{
  "model": "image super-resolution model",
  "translate": 0.06,
  "block": "basic",
  "one_sided": false,
  "steps": 11500
}
Rows from block 7, named by matrix and row number. Rows with one number belong to one channel. Each number is 500 + 50 x the weight over the matrix's rms, rounded and kept within 0 to 999. All counts start at 0. Numbers have three digits each.
# convs0: first 3x3 conv (model.mid.1.convs.0.weight, 256x256x3x3), inputs 77-87, a 3x3 kernel for each
# convs1: second 3x3 conv (model.mid.1.convs.1.weight, 256x256x3x3, transposed), outputs 77-87, a 3x3 kernel for each
convs0.10:512537543512552512450536420454470434595542442497538475527535478475557490584481415557570408588514499459547486520490465451474487461477438565445385548544450511510491568554542525456485614529419449515537538554432473450522497554402517493489518476392473528453469546502578552569427508447572566563475460533
convs0.11:518544449491521560419462499527475516485519422617552486531525379546436488492478505393487522519488423506470536497462498456505472465454544497568502530558509438521594542412465453498475458485427458457546491498482539543502510537572518537530495487494603515467521537412588474513526440510510495486469438505
convs0.12:509484624458513463497563555496507413525520440395450507497427584538542475517490513480466561500527476468469475468477491476425487539412444478541448553569512514425472504547522600407479459578571576444439476480599505485522450517442519512468492534519541617493455489471550538583476505516436520438398435501
convs0.13:567544508606523532350542537500555591498452522511437507567464471593524486463467502524515521488505515483466451431444497475503515439471487506585443563544411539529447411482536461494563551488528501515539507449395467482458497544482431468483461393510404548485418507499429446510538522467509505468485575452
convs0.14:521531535548503468525473489551486523458522459509504517498460440499491558532508507489494483458502566491524508502504525496452462532429475423525456472523537507505457474473448554470520519533421522521495524574488495533466456466489548508468536524518458453510572483477521498423495512458491531464576529519
convs0.15:512436493473505503480475539475516464547465485476464480483545476438467522464551442553518505455449470457515495528593518530509526446528458557481435435469492538451473553523373613494475477421596434457420477510438540487497462494440488438449469493495501517400624459469468467545534505388447547428487503484
convs0.16:464452508548489556511465362524513490544488579572452484419480503515497501489499527431450561586442423544458512483486512447608394498557480491551458458413522550399492525507453544499435577500527530546479464520442495550501445371478532520519470457435471563502570433490435480499547502552549492507461547483
convs0.17:499527433456487472523565526539487493528469466527533509521537500422527475497400519538508492389468521544485551524556457512528592477463485531489501426486542551528476418495518514495528535509435505507503425491536534534496527510489527451449448516560498477432535448498508541444476522420458473505542536621
convs0.18:451469552439550571489506503517482518545490514455464444491494487478551530555531559544537527524548471470574579509427561475480490525467513533498481535542501523522493496514545461534539483546466498475529537555515572471496445423490457520555503470492497464542493529510497486486517499513613562500535493463
convs0.19:517416493492422492541478526472522556542489537471519556513453439558489568482438437504476534465434507479463463464432470456536544517503517504549450493461464500506463500461542520551451518513476441495460488534476505522560480502426513567500500570478484552490482505532550584462499565468551507451428461490
convs0.20:531555505425507578530463544465452496525554497428478551496484525482522503483489506536561524431551516448478462508430518610598494481513483497566530475581597490507558486461542517562483547504509471496471433445482487501558461540540495487426458446472494520480494543496563443460495619498445456547502571528
convs0.21:515479442546580522486426465457430469489498427452505548521417453473513475519435463469472488452464548483538551511482485520493583543538561427462372533512520537495542518510449533555472525498447527477602591505536514500480591560489499464470529500516440468479529503380528473504588552522465459511495496498
convs0.22:450541517511497523524505422543476544493463449474505514465476479560466443497504538531539450397425489533553472442452480480465523412496485477374501473466482546472475455534485503507458417545503494542526529467472427489540490436505475462592570492405506480531538457534505474497470541481425555626432409505
convs0.23:455533629486477459427464475520505525514489571495508530522506501530529508542476501371411503575383451498502524550540494506537506537586500462537438614516559423364487516496533529436508392467479483443546541483541624491444424461442493498494393469476513579585505605497438526571473523579531510540448417547
convs0.24:520498612567454567541530558529468483535444441536366454582412432522482496562409531563444503514507475446577488489539520469584511473387502497404567481530556555489507514267532502442465440346611452533420485555545518582486571408473566405516545410600527497511474409468481420542580547465523541488459545464
convs0.25:524482532509473485490488505641486518516488522492449520519480446555439466426527464485494426455479472521470498523522462515638469502530503548500431478437500490488483503437476522435503478466478475522531473479462452550504589493496523520450460472480476522475512483460511479545553509462481510413469540494
convs0.26:506513420477443464507498492479493546495547541552537481445490465517494440517514487582527552498511580555473515552474568581607562511471518455573471506394529524526554487540515500496547490472475574508566500458523503495507466492387468407528559452478419531491499486520546498463436512472519437529488494542
convs0.27:512503530535567451549526522502560450469497552475478539451524530554544511538465483491478451536507488492618415507551487535497539532502548503453524542481494543565518502525438461504527497519461467487480437488487498554528482520467484496503540471507455461556477489533481464445512544529465458425401536517
convs0.28:520498530532622530456520498507443462448561495553457533513521502515473532479489514431504478622482508507470513523465461441406585596478526501502446541460512517484427477493472474555486511486545561472455601496545497559497486444392505515486503443383470543482545548535501566492452455424563520439510597509
convs0.29:521507563525492552463572606481530511500550497537560549527496495453502488543586445517495457523423492563499439496529475489506454384561588481522441503447431472570483489525402464490483462442555552555528519461530520526508519442523523550573488528533531631533487487503356508513478486557456463485495418456
convs0.30:582580523558603563569507608559480526529566479537526524545501506515476492540528563519443498494559554434499472523595448443503514510489507516468450489435576466458589512426402468472440442451455517448455454469514485507535470552568542447485469424501486509546492555528449537509507505484499518528430448387
convs0.31:429547461390461423480426528454523515513371455503513496438457419438467499386512455471491509499460439461459495435537461499419516418457523501535502481487517446479513411568397457491542435487527465525487504487566473440512510511539519444470455471501579512459451455459557475428540451487537446521554459517
convs0.32:532516555567510525551522547590567564457543565558492449475439494437472568440516493482509544498448475519503513526513485448526494476511482458463487536488583611482589572510399484490478487450477532475504498426528549482483436570596445517487467518520497481499497539521524589552460408468446525549550476551
convs0.33:473512535495479487483544486552413503436492473490541453520450462486490510546428508470536495468561605477449534502480513501583503511574455570533447525419591519507505552418535477415503478625485517433636415504517558405550507470496503434507368472515535515436528467587529550540549504484477370565563456439
convs0.34:549450543529408470526541537503560581551474470452506544488517531476485508432540541447506526647551543521510373524500590500507431552506398519558506543587566498463521458397508473490605449549380500497580563565538458536549576578462502568425589585442476496458577526541506544370523535428528429443539516439
convs0.35:513489551492558568532456484457443620544515543494480544580490536436513540483477504378500553611520466542449471479508561407440461450527456516472491577512518486569509595436527525443548445599492519552480534541449543373575448548547522569549485479528526478480530586591450589519478455500503515577492426493
convs0.36:552555384490434474446538553495552481488539535412493539429460444470506569540570514443501387556518537524500472526552516479487492444455568562500500543500566415555478521475457356484560474468520523470504532493515473480438614534375501516453502524517552452471554440494479468482497485467506446407433502453
convs0.37:491587493556509490504575411584474551530455454580431470468482481469498503509391482453444460481422560500454477537528525492466471470465504510462452521472477518475601491472494573496381518488498455533531506490568439556487536438577482418560488466468487537471566545457539538458437512556514415527455464506
convs0.38:549520519590551530573531461525473541562528481538467518522507454446536506459406546510529498474465573486461561494524536437474463509555468480536509462515404487544488430471464580452450484494576518562540540473476547424532483550501560526632502522531489403558475610489517491515479534547481526535509463575
convs0.39:525501528536512361577542519525481540611485469505457434510493515478545491524449530538452452507541447433356510563533495554509455510479499469492517473517560477492395485472417489451546565590545462587533505500549417459423451589457538553417439486418497583447556512583393486442541470496487522490522609482
convs0.40:393507369446398403464386378499552473516448534479444479521549481421577539520488475536485469497447651478479586512510537431364549397576471484449538514593631542451432413407546536462506544623499492481508554389496449437469583475516478460484477490442567459479424386461526562581441554435478444529422408545
convs0.41:542517494549659623537463529519556519503486505518527484444451504482444494529452434513520520539508500477467524493469496477476494593555543527525456494506487474534518518443483566449478597536552518509463501555410458553517501600588605538558473458556504498494501548512494553536466455443462523520445503571
convs0.42:456500548338422483601577505496411512424557428539406493440593540538519560575434548467467575486575502460435554567542486463477507399501555502444410529464510488525416426449287569598505570527586460495551444538511461517551388548430523503501526476525572465447486477448520472578448529494519478512547472456
convs0.43:467585506512530510496459557470397481515551479518548547469480511513483513507480474591504481451461467532530475419446526429425494444436522554476480528511512473492453514470499544511495589451445504533488457442446508559508481461487481461505537525533564479485473484460554581487567513521505506565467492502
convs0.44:504519462458474417426554346448481456519492497446479512415484515557534511544472490562495514489526591509606599546489504485471474473494576555507474494528486549504541502562414558544510474553603572517475510564550508461474574598437540641487439490427493506556500514388471471513553536462469529395459485603
convs0.45:508517544535465558531537508500419486416479541521547491514495473456482546498521431503477503491521489463493464484542520472507588487493471438511526518473515546490474459554525517621507483514546507511532532495497440486454452488589463450498479488453516449569423446515517544504575524477418498580505487494
convs0.46:530540589564542539438499532578601432517539489548501523521521533559533532550527493425483560526444466468519524516476506539462513435487574547469500486505501555483565479413477555468500441509520440506516533457451461507544546526466510535551466508520507498434544516476435481610487491512477439510490547604
convs0.47:458431546568492434550614580484480557383468609535460406533587492424484547507604497534526575485502380522503498507475606448521520412435570498430458466552623507515507534569573507522521476554476521379497425554516545495380500458553474580443501587579457544501531541512396555564564574443477525500497533538
convs0.48:484448549429527527424398493506537480478531559529440518474469510458503463511532511535543487529493521512450542528412507516472580536503538451497539484476454531462524477556458472534489501491435454561525518461488473486497484499459468416529539510563477525545468501519502471506576527448483536468527521454
convs0.49:491639441462511517515488448536495472491546425473508449504519515454501475514456518481464374454430417567526400463453542424595453465544499520556474561468526428489503542552434627536433550517542458537457540461450490562452596489452486506535476530532595500498539466405577485511562468489463492562495490545
convs0.50:347460465519529497447459531528458520452542497467461508462494465465511530493467462520516529473438470458521526573543532504454467527469487538538432449548562458530548501465498393458579533497514462515457455592534479537507564546545535433523469500436444433493487469506477472428454499415527549580479497518
convs0.51:532582484502503496426497542506424481466420525545539468509509508425442478483534500523563520485528559544465521488529493529479428539521448480460438534470496524472496463470505516477493501531497565524437473563554440553488456449405536485573482508504567553518516504545500479467515530462498526502462475501
convs0.52:572520498495418414395668503529478509562461470477469477520514573453474488561520477458628525508435558491454436528569490431357485507356472525546495471490549479504470474440532534440584539543462424481551593540420366411539481477521547471584459559569585546456496505399397642389494542533474461579463468509
convs0.53:547501489554454470475448533496465617439481472440517653481436520410442484440519474523548513550459418438445516538532501512482550481402483554495577538515448432529538469498647538523483562419480485507561458478481508533429532465556551529431448490452494527543517536424574508530499578421432506432514490427
convs0.54:502528436521543453588498439508586439493475613475567568524441477498435471552426535515473552476460533458634500475498490516460541591389530451502510530604526529572526452523499535402528600458449484465524582481354532426491511492468502602468421503551519457422563459534543514574476508533433514458468531510
convs0.55:554497462549440455484506494437548518464505491478480504468475520560540490502467443539442509474472498439478509466494524507523543548536491465540514526472524476504526520507538533552454437397513570506493524578547531458524531541502572541520491400487555524470564542492508486432535425552488460491471485514
convs0.56:522508550456561476443549485414473494509525506455478526545474453504591562452512462494453512571532543510506468548508481471473435516550486521515464450502527510453470537435506535552575514465441465536583503491528511525588493527522597576494507510525556492531522497529476506526454543509563508491468517558
convs0.57:484526515428469475455471584549523496497487482410474450537539512512482352549462482520503497439488497568589527507488484474528488475513473523507494475483463496493488505554525465466475506467470508491493515501486459554531474498503462496476567584546503522526522521442446499551524508509451454456479536469
convs0.58:452430534501527507518579455484484519482475470457543537498422581495490578553442455474565491484561464487551496459501477558486524482488459481501516487523432503484477549507485414444539474565404498517505460529522536598414479516472536475458487508522527559551490488547486530512453529526518503448478508500
convs0.59:544541442514489513597492564345584589466612477421417571532441503474453557506562532656536381470503482437455538545460511426536578539536576505582516546467552539468415564480454521525547479479529561541458554444453607461514494422401556477538574541498533392456515529587423532457412419549563383528512461453
convs0.60:447490474463535545477527487482484513467522492478495507473541498489497549534567513489462568533450496483508493473506467485531540497441605525566521538629539592504528428581381455610434577518483497490460528483539499534528517555473428479561441478578530462451502460525517563520474459502531440491495486538
convs0.61:545526455579517434462392598407609489405626457510415475560526507455487475420566584533583445443485465519452469599513492422538477511524478531492535523473472550446516461638543556631453501534383418554579456592461466575425530440506515533517600496427518459423460414533535541516561609529477512454542451456
convs0.62:542466466484564497493485456515538489542526485493469545515475506525491514473545524506541480525538497519531511519500507444517505570449521527512555486485534449486471513432473446437509499510569488467456433484542498537501518488518466538508521461551445503469533548413494472437508536539459476500469473519
convs0.63:464542339434528510473494608465480543468499593447436495516412468587431350555556459457528458542476556565535572465543519557481475555490521523546522471550486443507521490437397560489363559570419523530558503507501584493514580536599559511663478445582468469512505474599393433484541463544495432548490469395
convs0.64:517526453498509526496573467441531487504480516466601513445558508484495485428404508471484507549530433535510422554515468554498538518503468534559509519466405486522520475524581513540501446527526564528511488576488510441483455502556552564510503482459476504523552474425458537524482466519525485551472427561
convs0.65:504517510510436470573399429526556469558568500566513586453473517501515513461427497508459513497453480547600489467496535504537505436502485539462485576423442419475570500450545430468464502573564453480490476474526549439533408558442450521417478493419439542594438473510501522575497465525440556491537599498
convs0.66:463474542575515450535481508494498526509553515501501488554496512545561535476415490467566470575525436484464406538494492482516523569462491446456445548483446465555548418421424417384423479448478479506466550516478511553507518497517488478558421528496581485505574515506507552453412504532536471548505444547
convs0.67:493555478495516571465464459451477486445477460499535480523480476494481487460576491474452474438487548487550509490495565509470469456486533464444463463453512485541474531536588585468495511559529603475510499526573515497426498557464470521485488505532437494494481514543477511461504450497497476549551443457
convs0.68:519500533568571435505515536489476526493488532572510585523495443511430538487423509503470567437572492555411436474478513487520501551579460531531481435531429479527540587521507601477493522490577512485497477407571554602501469520550526502452607554548560416451546438422489470542513560468501500471436439424
convs0.69:440479548485601457563430456521491487437452575509550531488503515469467528479448484479618435367380558453578483476468516582477551488499487573389624431520408546443437498517467557697564466618478476408458572616533522510469451433469550474612517555507518514425503515488587470581519520451560519540493628503
convs0.70:536594535465524601451494532560568528422557528461422531538424523512550541553521531530463575457447458401424465540501513499534469497504546561541497542529434498433405498504460507539456490384431499490538495475547539472519503468565544547467437393403422518549441487593460468433513484567507533512552492559
convs0.71:380496540451413549438530452441489529585496544562531478444517587534556524562487523454263526370574665487441581499529424401547399524508508362374537439471431509442440535616403535577561560484531504580492538587497525493529481426511430518700384553486478585461502470572470380612474532468439514584576516483
convs0.72:505499459511500474471518445526574545484496503525515471505510483535533512475491526488528496434512510478479502500506538551493519512455519496510444539504508537499428537424457535506464487502536531498481455543484455541454538526553454489470527514464508536380527539477495536459543532549441475577498541511
convs0.73:474453490448501545475457467554424528486517472528523524465474506462445503473485553473431517556541603531502446471544560503488525459464565540447447455518481467485464511498545569592541516501519525549480492516512498463537489458480562498493480440479516476547439460499456477503529530502521532476567441533
convs0.74:467518487520539485580492526487513555447558499511452422507546502501458496524437429575580557502506503517527525455460519562513549504442506476469538500503549441466478464529573496536532530513482521481424543545497586488493600572554519553543558573559457501541441487490512489464567483521554540566546527464
convs0.75:521549516476517590511443508479531502461476574500456513611535535516502458490515528547417498345447483588489481448538453518434594552422646473614522489428481492547529506580520616494465469621617577514594505539449573467448543445523543526455439503509422549491454421482510498514581500489411524557519504436
convs1.10:457556584538555391463568485503541391530424511529417516534514459471522516453544421489491497521453459534442441465525518467500588455457423519439581454485505541504404560462444629548465478603455491482481446563386490536507585547564545481417528545529481553425509478593534529500469410568436514499568483498
convs1.11:491570470582529570510520493512420408537512494537627504478500483514527496552515552498500418550514428495479543500497502522436490483505439462475463551428471532436502429523493554448461536476434537522528490568493423553488523429490544426546406417528510504501478584542481434487430583547538594523498527545
convs1.12:389490526573475514453531491511560538595518470593553532551435529479437479441552415513525482502532470467530524564545542484580591528476527492541499501440516466521524510409480403551437529506494476500447497505514564500434487480575558440552572547557472491483555494551511385541592505499529550580440481549
convs1.13:440534465483520395446528430506559416506524538470394472518490558533419461526538542516508579408460447604468480515491523453506536489489561420509417530483474593455489470508480431452436545516653480446493489457519508459466431511497535519587589544443537566455487541554529503537433377462517494507443476463
convs1.14:428495488566512491513497457470489568490509506465472502443412512437488518533468505500594563440532532507430530496542448598532492462532459529506449435441466479446450548568557510498495483502508475487516492487467503475470543484500502445470466505599581499533495481450495517505523495442487489527481483526
convs1.15:489476538497503549518562514506563458453506477557488510555492448492451532553493527524519478529483460446440471550476558534547490433479491550533466524580528573517492495556432633542435569554521483528461574491502528552569489514503515475490582531600484507552519484435484486559505528542520476557487462534
convs1.16:554482364467417414517475487519526512480541578499568527430540484604491419478542565502528477538551463394501571513483385525499492494488488527599539443531476578496516544532491563472533580521424477477487561485498434484485506509565480429470522562523516491530429531430519412548477420485543545492452451469
convs1.17:505408512528543532596514508504467462503530547486416450524570548509458527511572521451454531501536581510505451532566509491508485498507469549449491461583509532502470532503459545585472453520500489439530472544579586471421464479536457463429407459489496465589452510467509446513509517422443494442576549513
convs1.18:456541463435474480492526503577601530516507475472508476480450461502444474529531495505472536514508478494470464526512486477544533472544561534464493530432446537508409484436503450432495409482527546539484478512487500538539530493560418469514442589509510452486484516589487571482493519481472490417497489465
convs1.19:518556500487532452507603521520526490551569469474497502537520476443528480572519475512468509539540551468554502478510483504488521414552597557536514494584480500459483565529448576513582457506516471481494563525565534542554410463478487463476528478525551501441514522448612509475522513578519437500499482489
convs1.20:468464487435479529495457433511506553477477518459466482557500524626495541514472510444482539533521580439458474493474522442483454463512531466441512460470589545477475517554575478441543366479465479463508528556516453541518483497539528519546414466541564549456472466451434495538470489499486530479559463507
convs1.21:408492481646488538508519524446468484449430320469416558515494436458527474530483482484495487472592505572533488446450518468413512488495591489533426491562448509493447462536513552454410395443407470508516503544505571507467530527539360322313496526533448529512591530454506461489573535565541517426514471460
convs1.22:534449443541436508510518487553481480543503522434425478468527531516533456547559477505523466521540562543484442555490461514527492525443543492571397550550452545516511514499493559596476447472537466495556531477539486484533597483403386536513571521547510584487515507449464513528501575489454474468487507504
convs1.23:427483502497575412466476499469486563416496472500468464500496516459495465483481561528511477498573477472563504433455493633465496534513451539569500450499454467505471535533555500545498431463426543516519546469503484486456486481558545505551494554519436464514463427479429424461499577570490632504473482496
convs1.24:464602484493513510458672459485479486499498467532394555449498406429536518510437511453577413517511431459520462547346500504447528484419531539504498538463497489490513540450465542441484549401546516560533466515528520550513519576512532548488558660448499532525495502514532429519480469514471481527418554466
convs1.25:540555480499511425460418600478418527455559444553514448512511526521513492485605494525485489525452505522458523528468559499428528560509485490451502477457470530520504507524487537549474517509516453508477569527475455502506605519494561496483485453460466528577571562521526470494547522512626537526542471504
convs1.26:494526504502456549558502518530425430477497567536546457561475498513454516554458506603516532506453458466515478541549517501479488479543470448486573538600507499498457523596585496527563496459513533495489520527517483482458570576501500573528495504522510510516500485563525511513430520513495527478468497543
convs1.27:559506497486532462489494463466561460532459489507475499498519527483522514497523559527504505500464540516470475496467496476516452488523433466436551495518493553511507502434541453469513409457414450434493475499569442527549534488522478556453498472447478504469431498535462471468494499571485538514515504478
convs1.28:525457502422427511426384440528518490523490647556490517553572534481431514463525536484474474461518451517499555517489524438528562579538493521545469505500437507519572500410504464406521500461549479571552474503462471511562621518524506538495523487499561490560493523386533474490462483463527433522496515541
convs1.29:427428432420452408421439474528503528444484524464554509581487466558477494468557486542505437466622465480477617392490492631428448535485469540520581542543479510483488462562448513548567532521511484565492410511534516476494477468369433311450441486422498476563487491543519416481425539464584574491529586505
convs1.30:467501515505456417479492422479521467506492460470563518474506480509503505476453511508528550545446475528546590450439477485539470480463499416504506453466446543524457482491498566513485547504544498551510504478531495384516568594467606566434456476486445476551497485484451474416576540555537480530556494454
convs1.31:557426526481520554439439516512511513470533500478484515570580590523542511493582478500573524534423483498426488477542546489563532578529491451374574442458488500447512369436608499526544591477520422477577405526509525502473530524525543525438450467485528465493528534528486543382451519466452563424492479566
convs1.32:415412499432510515440495561510504412547528549498503535499455522434478504486543539448510511504527511505580489484518536535485553485570483451506488425524443481562519573541464499476475562482486477519510448523478452530565541569591512561474483499531434522540485526469588476571447434496429428539479441457
convs1.33:508593529535589494564482549512431512488502525518583455575488514522558504608467520492607446463554515457382429503421527578526555470550569494494455400529532520314452448430583552542548462543479492544414495472534407426517511487564487519514550496548476434485468453440468505486522435423486516489451423501
convs1.34:499424574526526572486589472405479620561533473527483557492543576592472508514485495504506429446551572509584437475515570523547533558530509386569464487431498469487450526453445383576623489492383497569501488535436526469409527442518526478469582468471536490445610537382490544572554437502551444453479450447
convs1.35:569587466446498433521489528445493535510457425466527489529510426499473439434535500510524531474469514371522515592531508508504449513492422467475484485504461447447489464518533458582504452526547490562485515514440453469450536511518492473554513489506560509463542478474505530459544513531480448505504476475
convs1.36:474536549536569537547443520541473561479539559470539486540545427506554506455526558508521502594499416536542473527590486508520450441466501506497547483494425429436430466558586443525566530522427473511548537590535470489481421538549565445512524461405578570444489405539471549398437485510544553521557560452
convs1.37:568479430459493443504529429535456467527573406565499449494538455500470531564519553538489548517541464529512518509541610461542508542433533423507501443539526519497511516478568542608436546514450531430545462561401588504440542414552484513517551529512506528573525469505550439587489517531438518505387519504
convs1.38:533578561367467414450514487530516505538550489550565516458517505468519543584419458433494550425530482454487435511463494531562499574515557466554501506557509521484502403463481623450432561602595498474453497474417564439520442442459464538495448547455503510541479406455502436410484460519542483556411433491
convs1.39:441523425687514489437420513503485451540560473497485515501464549488530463567493481469591620486535465570442408481555586555437438484556556551541633474473540542570422548363482394576483495554489544512499472449575467502437565482566585460505546526487525492526443578521668438487510473483524413468545540483
convs1.40:560457581612565604500441458581398478432464487546527506495434545540465515393588454379573651445547457542588473527563535530560543374502540482469504473473521561440533496399459458582492449432524589526472472520550471425473500451494454545556511576520471455586535514508518528382452513509559573538580500486
convs1.41:449559520411368522506496514514427513498437579527523483509502474527563554503575495496533507481460452481521519526433424543521594526526466456563544537524480567447506446515471568463441529510565494529446546532524578480516399531465471378425443499482483537555547502484508485510488522488533539467549527504
convs1.42:590540470510427419490472525481479481482541462428543638585603523415438411568533586514493478441489462467540523444452482469591636449400397522521423642532572480562568503468475556515587579621440534588533487513580479526535600569529517529434553625532568504516503548535547608567498460467526502442517515523
convs1.43:482539480451467502476465495503501510530487438479585485534518496472577513481444606571509472528516515486528497507536558398501468487507562514556470512469433485597429512514443526571525540500454529529524489529541491476505441464489534470566490561499560519514574586484525571450532484491582493545489484482
convs1.44:587524508534580452437453577516466488551475463543651561518591483534450381525543510452445417473502507455505549519467554459497458487517434390471536538533519517564617461498495519488455480427552513544441545473322459459437588411423512467513540405479544477573523567466565439470527512553565459434475454507
convs1.45:557548506589591515582513503484482391496421454474511534441498552481472509499552466539495531489531449404487449481535483417505527500438558543520401578506475485517480541561518481388466501401520568545528481490535540506519520408497446492513436447477468546521525577469466522601487529502534496473457507544
convs1.46:597595555479433531433475540479471473578445496509518400570453478554441547458538494444416558552459530451428424416435449515436462464552519471476521506406551579526493474548576430386504402586557483435541520515480513549562501511575494536543451461535494555456540494519514486494452525457495662541472533524
convs1.47:466366402505486455458516613523532440459498427464442537550500480399467527504535434464510441628546545583405503516505651482499496316454464470429555518417436464503413465509469515468505551435553501560454459480544384542462461368443401420379536446547476547534516435545443404474585426426553511557466421423
convs1.48:574458557469532492485512543521559472409547583565476463475487482516449574484473527463510474562496460516426447490497510558500402507505462389507461459488502494483498503515571474464511510487562497510529492539569476462533409558474533547540477552514499515529432505547545446536479507485429506513527548479
convs1.49:465513440490511401520455496501485499505532479472578472484538521497453524478509509594468485541543487556448492421520447487490507537516486464542606484425500524431523583539455640517402543393496502546472558558431512417533502469518515454537499485415531464461539546474486565575429540489497515424596525520
convs1.50:516507510475504508526462589515582490493482536465453527496543518425506514545572587529503495515485534521508477520571513505508519459539526506440496451540526533468423501491466468500515503520459471446484454404440454466541459454500460489508425521558569506480542530517531527459528564543445485508474491484
convs1.51:433472547412446423495511460530521487490528529541443532504504490463514572544469449559489441523526408479532538525482544598476464477462526562525516522440486485425415520475480467524607539456535414509582484447504493471397424485503507482476531580496480514510451490531536532440524521499540415555509457487
convs1.52:484445501534505497572529562573577475562380613427562406453465493550608511512424560525528534464546487433483525571617520533535597499532432499460532488541471435514520582441509547450380495485493441562623551523474414569468368403513516584385618451508559413518499386577415545436427473440614499470537487575
convs1.53:412443452564474481462478499459425515514458463437551566509473524532545513566480478464417473528550477495477507455502498411464483600492535418504568524533450530500436561534499535508554401509510532455504439537548465510457517579518599545589527484545488495493559449494473492447509465485628447532487505542
convs1.54:536613493575497486518554462451432506436440560474472454407559501486439508457516469450443440540524551513506516524549535520552596504414564505569467611461537512483525552491536577543520479550498531484495571592417465556545520475624531468481486579503548499498484485497557492501494567504499538539501499609
convs1.55:512471508475483463465467454438476452548425510479443453550513460497434462487517560439517473505550471444479525569479502559386469436525527552493554488523486457408503551596473634487459513500512443519477494505511458500551449436497537530478498506470469523496587516485485508508520478535540498534449523430
convs1.56:494503567505455491543509525472596493493437560522506508598405509467513480545542539483558545470466452501472521600461520476516563526535447531556585430495570452488492532461551488549429466553517436554505509503490416544493540497503525445428515493502454536559460468546445460465477561484453473564507473536
convs1.57:511552447505504511484500503525474521497546480486495536496468464570541485556486515479461465483508530507515478507528560549514454563518519496485527568421422569458500450504425582555502586498528448453458487513527501459486522456491521431507521525532540520535456440408460406476481440507483502528516512573
convs1.58:549502463445490496438521516401463478497498460464482513502469473484560493465554479527530491544449503574488530481508429467485456523553580458476463495449503506560554506551475453512459490551520560437479489529517494543486459458489583467495466515543520522465463471459455431496513565554498597510520464496
convs1.59:363550468489478433450441578569530502427405624412445547445438586374479541475481429524562631464478514571509387440443461537457634485586514479561516629531410504531561459477452483583496566563524470535392587439574449534467499409431483518519607538447576396550352367546621605436543477479532617458518429631
convs1.60:553540533541531484488601494501425491479409516528564457488499480540479509515477470495516548475498466469510567471491504525506519511536508487531479481519570498517487465471407523449518545443487459478465517518503538523574495441554451567451567536426499510501453537549447565518478534542494511559495517524
convs1.61:506541446477536391509482484501438519521447468491497551498514455435564579514575538559475447588419441499575507491470456520568549551519494589488463496501475486528510549503414536418406509452503536494505452487535476464586520503466529471514485456437471426498408613592517514632483518358468447443482420496
convs1.62:552551517416430401477475455491444522485395378516467423495504523531552460441463458473427471559422515500513491503513530479503565487501480463408574484580539448559487483524519611595533461433536509573498548560507476516559555497497479467507473609626559542506517498441472405514529549620549538485475463561
convs1.63:473499477460416530546506566484487545638382449490637464512378494683393518538593512430427464415503488541480477467551356507548530511539543530492509523487499431515541507471575524511550581649495432558423514498459499456444374495426362557480600590505605466536532505532484509518362492466485565607508620494
convs1.64:477466471484517560453425495472444523443533488513490513455552535469457522515521511571555480501549460510492485535575552516537520462483441543537602499535542438467497536525511427532471449521585537507521529535540450517514554480469510543502502529547534486550522570431536448577526531578501514541484495507
convs1.65:551544420518441469462515522456550416501457519550439523494482519568532496533524625502465422485485456466509498476531514416416519458511505495502555485482476511480451458489540498552462578596540481476495508467565451510529530480506564458500485506545518493439497548573504444467631490486489504498465485493
convs1.66:562525479574511450519476541514469507535533547516576571491462495560453491546510475532540453577471488501476588425496492520507565519585468495454420534479498438523520495543457522568497518542620445475544507507498465479489489483542572556546455505478532425492470490409512506396515551502503491458467507521
convs1.67:399512529526489484542453499525469564525530484522481550478514481504509504482509505533535534497533546490471484499500530511465478499521521471474575432517520526520541511509498484576437427504587511499469464561451511501454461544503446483442486498529476465486455502475496565496578464483477508544488508485
convs1.68:462475479505467471449487547445530414496464449483491498480544523516544430576527465533514441463473491504498469534388475496446484524505502484470485587459475555438521447540426516427407540533442496486474453588507461509504437526460537470460404519474469498523518528453492536490512491524452522514533477520
convs1.69:476407495558353398470452427397434500526534490497468580474532480629515498454626535550626470467563567573566526623597424607447482468554592622463479595571538563568595441308508347454558372487474501516542355418520456434441474493596544578539491450452542541537524534621486563468550452491440406446463485436
convs1.70:470530465359482544410548537590519511511418483506501528500513560548521534494454496456513513561548577481408467463521477550560435465563521491550499521463415573534452577602478561542454520513495532558490536497471525418414553509506546541476480479495502501592496523429471444514532568538590492504488468496
convs1.71:626467496433529491512620516508588546503404512564462523498530458557417465323420540404643472459467628531676526403557439660507554634484379564449494462550542491600565371522474407499513530492532578450488497548496471489484620502578396465572483570482445604524458633484418426498551512542609429447480562422
convs1.72:540464444609534470586477529501414470493501541588549539460524560441450507512498530434507505509559578518584477572503504481461488441461471542515518508533470454477488451485487601540398512520489520480472521412517558491528517478488514500545484518485539474529517439450561487524461403439451551562497450494
convs1.73:583486467526527483521508581524472534585476503494508452479591512508523516488548565566555567499521450452497477486565528524474546501485534444476489459453587488489426458527428482464482596571492488544488472453521444532535554456507446506531552469531508542541504490548467490483490520496575493505435446505
convs1.74:475450455495549494499480537519567546452425542447479532525532518439479492496467492492433455492564490512508495491544533506466528531537547533475429481519499468456518473441466420474509495527523495486463535477538539535486471451487482455483448472425496399463577497521446443513514517507479528445541503476
convs1.75:532520553463464535505497502385635464541438514493473479538602619682637596441561499530474438454437391574483448447479467548516554491539462501497438450491511481476493404521397425427389377386534562444486498368399463497537507442534417408441432544496459544430514523515534465422468441496498493520479448374